Rows from block 1 of the decoder of a small masked image model, named by matrix and row number. Rows with one number belong to one neuron. Each number is 50 + 12 x the weight over its row's rms, rounded and kept within 0 to 99. All counts start at 0. After the name is the row's rms in percent of the matrix's.
Before each neuron's rows are labels from the 100 images, of 14976, where the neuron reaches its highest value: "place" is the part of the image that holds the peak. Only what is clearly more common there than usual is listed. The data: crops of objects in photos (Visual Genome). In brackets: how many of the 100, against the usual share in percent.
# fc1: MLP up (decoder.1.mlp.fc1.weight, 768x192), inputs 96-191
# fc2: MLP down (decoder.1.mlp.fc2.weight, 192x768, transposed), outputs 96-191

place: middle left (45 vs 11.1); bottom left (44 vs 11.1)
fc1.388 099:80 34 12 37 48 66 56 60 63 61 66 60 56 59 67 60 35 64 68 55 43 47 35 47 55 48 51 79 58 45 53 48 60 31 39 44 50 18 32 49 57 55 32 42 75 47 29 50 64 99 73 51 43 40 24 40 52 59 56 66 71 69 59 47 80 45 47 46 55 46 65 36 61 48 52 42 51 44 59 66 62 53 48 40 60 54 51 45 70 62 35 49 53 73 56 48
fc2.388 088:39 53 53 52 30 49 47 50 63 44 60 58 45 52 58 26 50 49 66 60 71 44 47 25 49 51 58 30 68 56 35 43 41 54 55 56 60 59 62 68 48 25 41 43 44 66 39 54 99 68 62 45 41 60 51 48 35 48 37 30 50 50 33 54 20 43 45 39 30 49 45 61 45 45 42 11 46 38 38 40 56 62 40 50 48 21 52 48 47 49 47 59 38 51 48 50

place: top centre (39 vs 11.1)
fc1.131 107:39 65 50 70 56 60 39 47 41 42 81 59 61 55 50 66 51 34 56 61 53 67 47 37 44 46 70 48 47 48 48 35 47 43 67 54 62 57 33 78 69 52 63 53 57 46 41 45 52 41 53 48 65 61 55 66 42 43 46 41 51 55 58 43 35 50 48 56 49 39 50 44 27 48 53 29 59 48 37 51 26 22 24 34 46 46 42 61 39 26 39 37 39 46 42 36
fc2.131 099:49 40 45 68 49 45 42 66 58 64 58 42 62 12 48 59 43 51 44 52 51 53 37 39 48 58 55 58 42 59 70 45 65 43 34 56 51 41 82 27 47 65 63 51 30 50 48 53 35 56 40 47 50 46 49 43 63 59 54 49 53 48 41 34 53 50 43 43 53 62 70 43 47 48 63 65 59 45 61 60 59 50 56 39 64 71 48 48 48 59 58 73 50 42 53 44

place: top centre (61 vs 11.1)
fc1.6 106:80 46 49 44 49 59 53 48 47 56 27 59 41 51 41 44 58 42 54 69 27 63 50 65 24 45 40 62 28 39 45 43 40 46 64 69 46 82 62 56 64 47 64 51 49 63 72 58 51 40 45 41 43 63 38 56 56 36 33 57 31 35 38 63 33 49 49 58 33 60 43 59 49 56 47 43 51 46 23 29 55 39 51 50 56 42 45 60 32 17 38 46 71 48 45 47
fc2.6 092:25 61 59 67 40 52 49 42 63 68 40 44 26 27 55 50 47 45 54 49 43 54 46 31 46 71 69 31 41 73 46 38 56 46 29 24 38 40 46 32 45 66 28 50 53 25 32 40 57 44 62 49 55 62 49 43 52 59 69 33 38 49 64 61 62 56 39 62 37 63 45 56 40 63 64 60 52 63 50 58 51 57 50 50 52 61 61 49 40 47 42 55 60 56 42 48

place: top centre (35 vs 11.1); centre (33 vs 11.1)
fc1.305 095:61 48 53 56 38 57 56 57 59 42 36 56 56 57 67 51 51 43 53 46 28 55 45 55 43 47 63 39 61 63 48 47 39 65 49 53 50 68 47 41 76 25 35 57 47 48 76 50 42 57 39 42 70 61 49 58 62 32 63 38 41 27 61 68 35 41 43 49 62 51 51 66 51 44 47 70 33 33 21 27 38 50 63 48 61 64 58 56 47 61 61 41 45 48 61 63
fc2.305 091:31 42 59 78 67 34 44 44 46 64 54 42 27 18 56 46 44 44 48 49 76 55 36 56 45 48 38 45 45 62 74 47 61 59 47 28 46 56 63 72 44 49 41 43 53 39 41 50 64 38 51 35 42 52 42 54 39 53 56 47 55 45 64 64 59 46 42 55 49 58 43 60 36 54 51 39 45 66 52 62 74 44 49 47 63 47 44 48 47 54 45 50 47 65 43 33

place: middle left (87 vs 11.1)
fc1.130 100:55 27 38 44 52 43 36 50 45 49 66 24 67 59 36 68 82 44 44 47 54 65 57 42 64 42 62 49 54 55 50 52 64 25 41 30 52 40 50 43 47 34 65 75 65 50 35 59 54 56 59 68 42 54 46 32 49 59 66 28 53 80 60 50 57 54 52 59 53 54 50 50 55 24 51 46 34 68 55 77 53 45 70 40 51 45 38 72 40 60 64 38 49 57 44 43
fc2.130 112:28 37 57 61 48 66 53 70 49 46 32 46 16 22 53 46 42 47 58 52 50 48 56 44 49 64 52 57 43 60 24 55 57 49 29 43 50 46 35 44 58 57 32 54 57 50 48 60 49 69 55 24 63 52 43 59 28 62 48 61 48 34 67 50 71 56 41 61 36 59 45 38 58 46 61 37 70 42 65 52 62 51 44 43 77 58 56 59 70 58 48 73 55 44 56 51

place: top centre (46 vs 11.1); top right (38 vs 11.1)
fc1.205 087:34 56 60 64 58 44 50 33 46 45 09 62 44 47 55 46 57 48 46 55 32 43 58 58 12 41 32 55 39 39 62 67 58 42 61 49 33 75 49 58 65 40 34 58 31 54 60 45 56 21 53 39 66 44 67 44 18 53 43 30 43 30 60 46 34 41 54 52 28 65 26 38 45 49 56 57 65 62 47 45 50 51 50 32 66 38 56 50 50 51 44 66 77 36 35 53
fc2.205 081:40 46 57 39 43 45 46 40 43 47 46 62 29 13 45 50 43 40 59 55 70 50 31 54 55 49 43 54 37 47 49 50 51 56 17 31 43 51 56 28 40 46 40 60 49 48 64 46 44 61 56 44 62 50 54 23 69 35 53 46 45 50 60 63 67 58 46 51 62 16 50 54 53 48 63 63 38 43 82 43 19 46 52 54 30 53 66 43 56 47 54 66 61 54 53 72

place: middle left (63 vs 11.1)
fc1.159 110:55 55 50 49 38 45 50 62 41 21 48 31 57 62 57 56 57 51 71 44 71 38 86 43 34 56 34 63 56 59 43 47 48 43 18 34 56 61 54 28 41 78 43 62 37 37 45 55 60 50 47 36 34 60 56 36 74 48 56 47 36 33 53 65 52 63 29 46 66 36 56 36 60 71 65 49 49 47 61 44 45 65 69 58 63 81 55 51 46 63 51 55 37 51 45 63
fc2.159 109:42 56 56 71 40 61 37 39 54 54 50 36 32 47 56 35 50 55 38 49 42 48 26 40 48 56 49 49 56 62 59 53 53 47 66 46 56 32 63 63 55 28 58 59 62 37 35 44 53 44 52 49 55 32 46 38 50 51 30 52 36 69 37 43 78 52 59 43 35 72 36 62 49 36 30 61 48 35 60 46 75 52 47 39 39 33 54 62 37 54 48 51 76 55 61 52