Weights of a small masked image model: encoder arch vit.
Rows from block 6 of the encoder of a small masked image model, named by matrix and row number. Rows with one number belong to one neuron. Each number is 500 + 50 x the weight over its row's rms, rounded and kept within 0 to 999. All counts start at 0. Numbers have three digits each. After the name is the row's rms in percent of the matrix's.
After each neuron's rows are labels from the 100 images, of 14976, where the neuron reaches its highest value: "place" is the part of the image that holds the peak. Only what is clearly more common there than usual is listed. The data: crops of objects in photos (Visual Genome).
# fc1: MLP up (encoder.blocks.6.mlp.fc1.weight, 768x192), inputs 0-191
# fc2: MLP down (encoder.blocks.6.mlp.fc2.weight, 192x768, transposed), outputs 0-191

fc1.426 106:531476448438582505467451468441481536484475498447518550512407486561463472630577449472452482556560527433426535530516517571487479472557414457593473503418419540444458478537495415441483487553553472501477494572474436514603503491573417423468494466527487550509496477548487481638471552457489594524469530484569453548503514553517564523523465487541492511492500481492578284520497520533471490527540508442520476500583524555501500440465566420529498489570541524472553409499504564517488485401514510496465562436439447461550495436653567540478460556448462519507508529559585534444550426489521509487
fc2.426 108:496508502482477496473507532519508526495473513549503490513497481448468496482515511479500492507499498464537481516502483371535532505505513496440497465493517526527496000481517531539508450455522497541517532487470519379477523490481500553467484484471521512487498455513527501527466499514514497495506534509526476494520494486510494498512490482502523528506503539527535508452537511489540492493509533504493470518518508486515499491532492482552541503512512474489535470522533542511490520498464305504501491513527509481502492506483464481484553532518474549518500518507508492489532625479537507532
place: top centre

fc1.641 106:511453497487543478495478483563430510486481413480554493479513530418548445479520431508492501521553509419452507543540506557493527537494513452614482532449471658494544485546427478419499557519483506514466455592518523466429453477558465535476549483500552444453363481492559296526524447505544467508526538494536423451534552490539396490509541559551512507517485569459522537565540441473497494621594503488458532592411557494479570528492535525429528605517486552545356480510514549510508468627508549494543558555482575475461406527476486529526512462464517502489506419455537426490566536436465443511
fc2.641 096:444493479499457517502522476502505543434491565537455506466530484498433525559491496526586503486479504460543470462554507432519473545485467547335506502506572453544451268430520450727467446534425545496508515507505558379491495472408479490475479493536442480469478453543478689489553455485495600465446537520565517536511466502459467506495514517486506540508531420478517535450503460507590476492434478492499499492508486479551468433477472518461493515467529541458482501486478346507482496477465306550489510514490431506448493506535534471469442494502500517513510458481466505499567577499510534460
place: top right

fc1.76 112:458399464476394489500555536533445456469519431433567584576592497451516494505504558516509474502555505492472464455451463602444500489514555413454517577498438602480517486559450462374509623526469534498453452518465528543393508475466423496495486508570556477427428419484551398531471469570510442543530519537561394551526479432504400597512525554496445495515475670433490561596509505437462503595579522517464450528370512501489527573536508513484504527524500522589492483540513524517521495580527509501507474435482503507525501510550499481531553484518561482503474394471564435543512482410504477504
fc2.76 108:489556501435449456567494531567497525462455519578522514531518481483445509511516479472569473529509460444499473546508487393526486503533535509392487416479507517516488197411497491680505291462492466510515514499537478305494521476548489514493496491566452445458540486468496545533514503465503513520553503481515503444532475510519500512481491505501459522506606448491483477487533458634563440516477449463473484460485493473436487462515451512511500453478499481464518448491537433489537489566514477530523505461522545531484486504507554533503441531513470541474472494509467487507495686498527506490
place: top right

fc1.439 118:491436511442428479471502491537438450438517458444594606563539482445533455573487503481477487484518553457493457511434517582493406588499549452505435528507478641533596488554464468406477630506532519467461447526465557486477467503475406466470525532571552495398496452493539415567550444493492516527534521543589377521481520458482404570548497549513489508508449659554505501577508478471439551574578484491379531607486470492498506507465590511431539488553494463559408468536500483530517501552518534463485505467452514488500492487573443543474539574502545469473486415435541480550589472416550507505
fc2.439 103:521646498498502474453478517513524497513508540588473511451520452497414499455514496516456439494506478457488500511536507376507527518494519520317501463487489526458497196448481473743473349501476523507506561509483495393527499458412526491533509527495448472531463523536505571480526496524521488485559491512513514500530489480450532474437534505485515506520573452473507523550492471572528476491535489529508482471459524482414489521492519464516473521495495486463486470475503442499537465445512363490518572485518557493472509556523557510517389505537532532468490497491466466525551628481487483492
place: top right

fc1.699 164:444374472460366454536433569499502485513476421491502470404543516499479471510502462574485508552521460453469482524435507509508517528501531520542493512478470575510493491468479459505452492498422506552456478513531490453532494547492615479549461443493491545491451508469608465531494444469511506384466584491488482534513494607515474470499507526535462538470444389528527548503519507540514470498467522551575601528654481464579484364467636565465515525533485571586484313537480467470477473573549517450482488500521525465442522597563542454590523544409526559454573426499480560511557551584484473451
fc2.699 146:525562562544470431478533464532509471502543541462568504485513548510564509574514529587463552518451508517525534515473453450534509513463437543432531473553503471443541659440504523675526361495503471511529509549453500664477548483578525579524537524448523481487497521491588680448558489526540558487470406535440517470440510471514562471488521470555549503548478465525497421475536499405570539416467486532481596440528439519495462466487539544482510487474507554485445474421431641529459427464474461508475531606507480542501516466486603464438602498506579463511495484480524524479464490486543529471
place: top left; middle left

fc1.264 087:533556524452411553498510461581492468496435473523541409504503462443559402454474462517504550494553526516461541583478490719531558554540468507501446455516397526473410499416460474417518491549503540481469435543530512460489420498509477546492467555543590557515459513475517527559599507525578476507498505543490477500565423484495481480440542564542540514514481433435573468500489510568495416481527526516476463511417465699485490317532458490507426506536479494493420499538476436564492490478573602497462531440445487468536472424522519474503474478429467514508446492547452490455522590473513455541
fc2.264 107:508408468436644435551472472459492429460590393429413416468585472500491513509551448569523420465469507613508471572474495377493411466469491466439497502521520436530505419581540531602483445492395477554407532558594538502501480568557553464451500506428442438495559448469504514533565522501486490433511539514523490478584485508484470548540487509457546555519490480459463523479537522497401469524446482460491433519463475489507492598513564517431565536544457502520407593540543567471500457554397375551464489465454572523514484551445513550539500477561582525431499447538515536515472510493573544472
place: top centre

fc1.337 086:480565452461500537566470546513483548536439481497556387560459493527555364537478443553468531501553502499529578568502518762475514479498487534510474472488454583578433495424424460399495501474454531506466466630498487353502471531505461561429533447523512487535465529463561542555546471512477518502486445474526458483520477522514478493505493515639575547515494468525535514423515492569539527462522456494526473510451481562492484466515491523432529608521425467536429525518487477538471489528518651389486527443464473448478457403518488476540496524463493513521497453521486528429505609521466483577
fc2.337 089:497378508534474525448423441481533409503480457434452465487494518564474528492513508500523521480443572569403455465489580364469524463515468485371471527500530562495562403633521501670459436501511473467417569442493521540468486563572521548492500476508530449451537448451388512523517552431543477462450529541509484511577540453521474523504525510493573467499468502464529440526540502474474500521538515521507504585432419517467493539505433481511519465472603484449558669533570585517430493533551303522478494434529482459440459498468485514497523480501522553508500470478500506442498517462541543419
place: top centre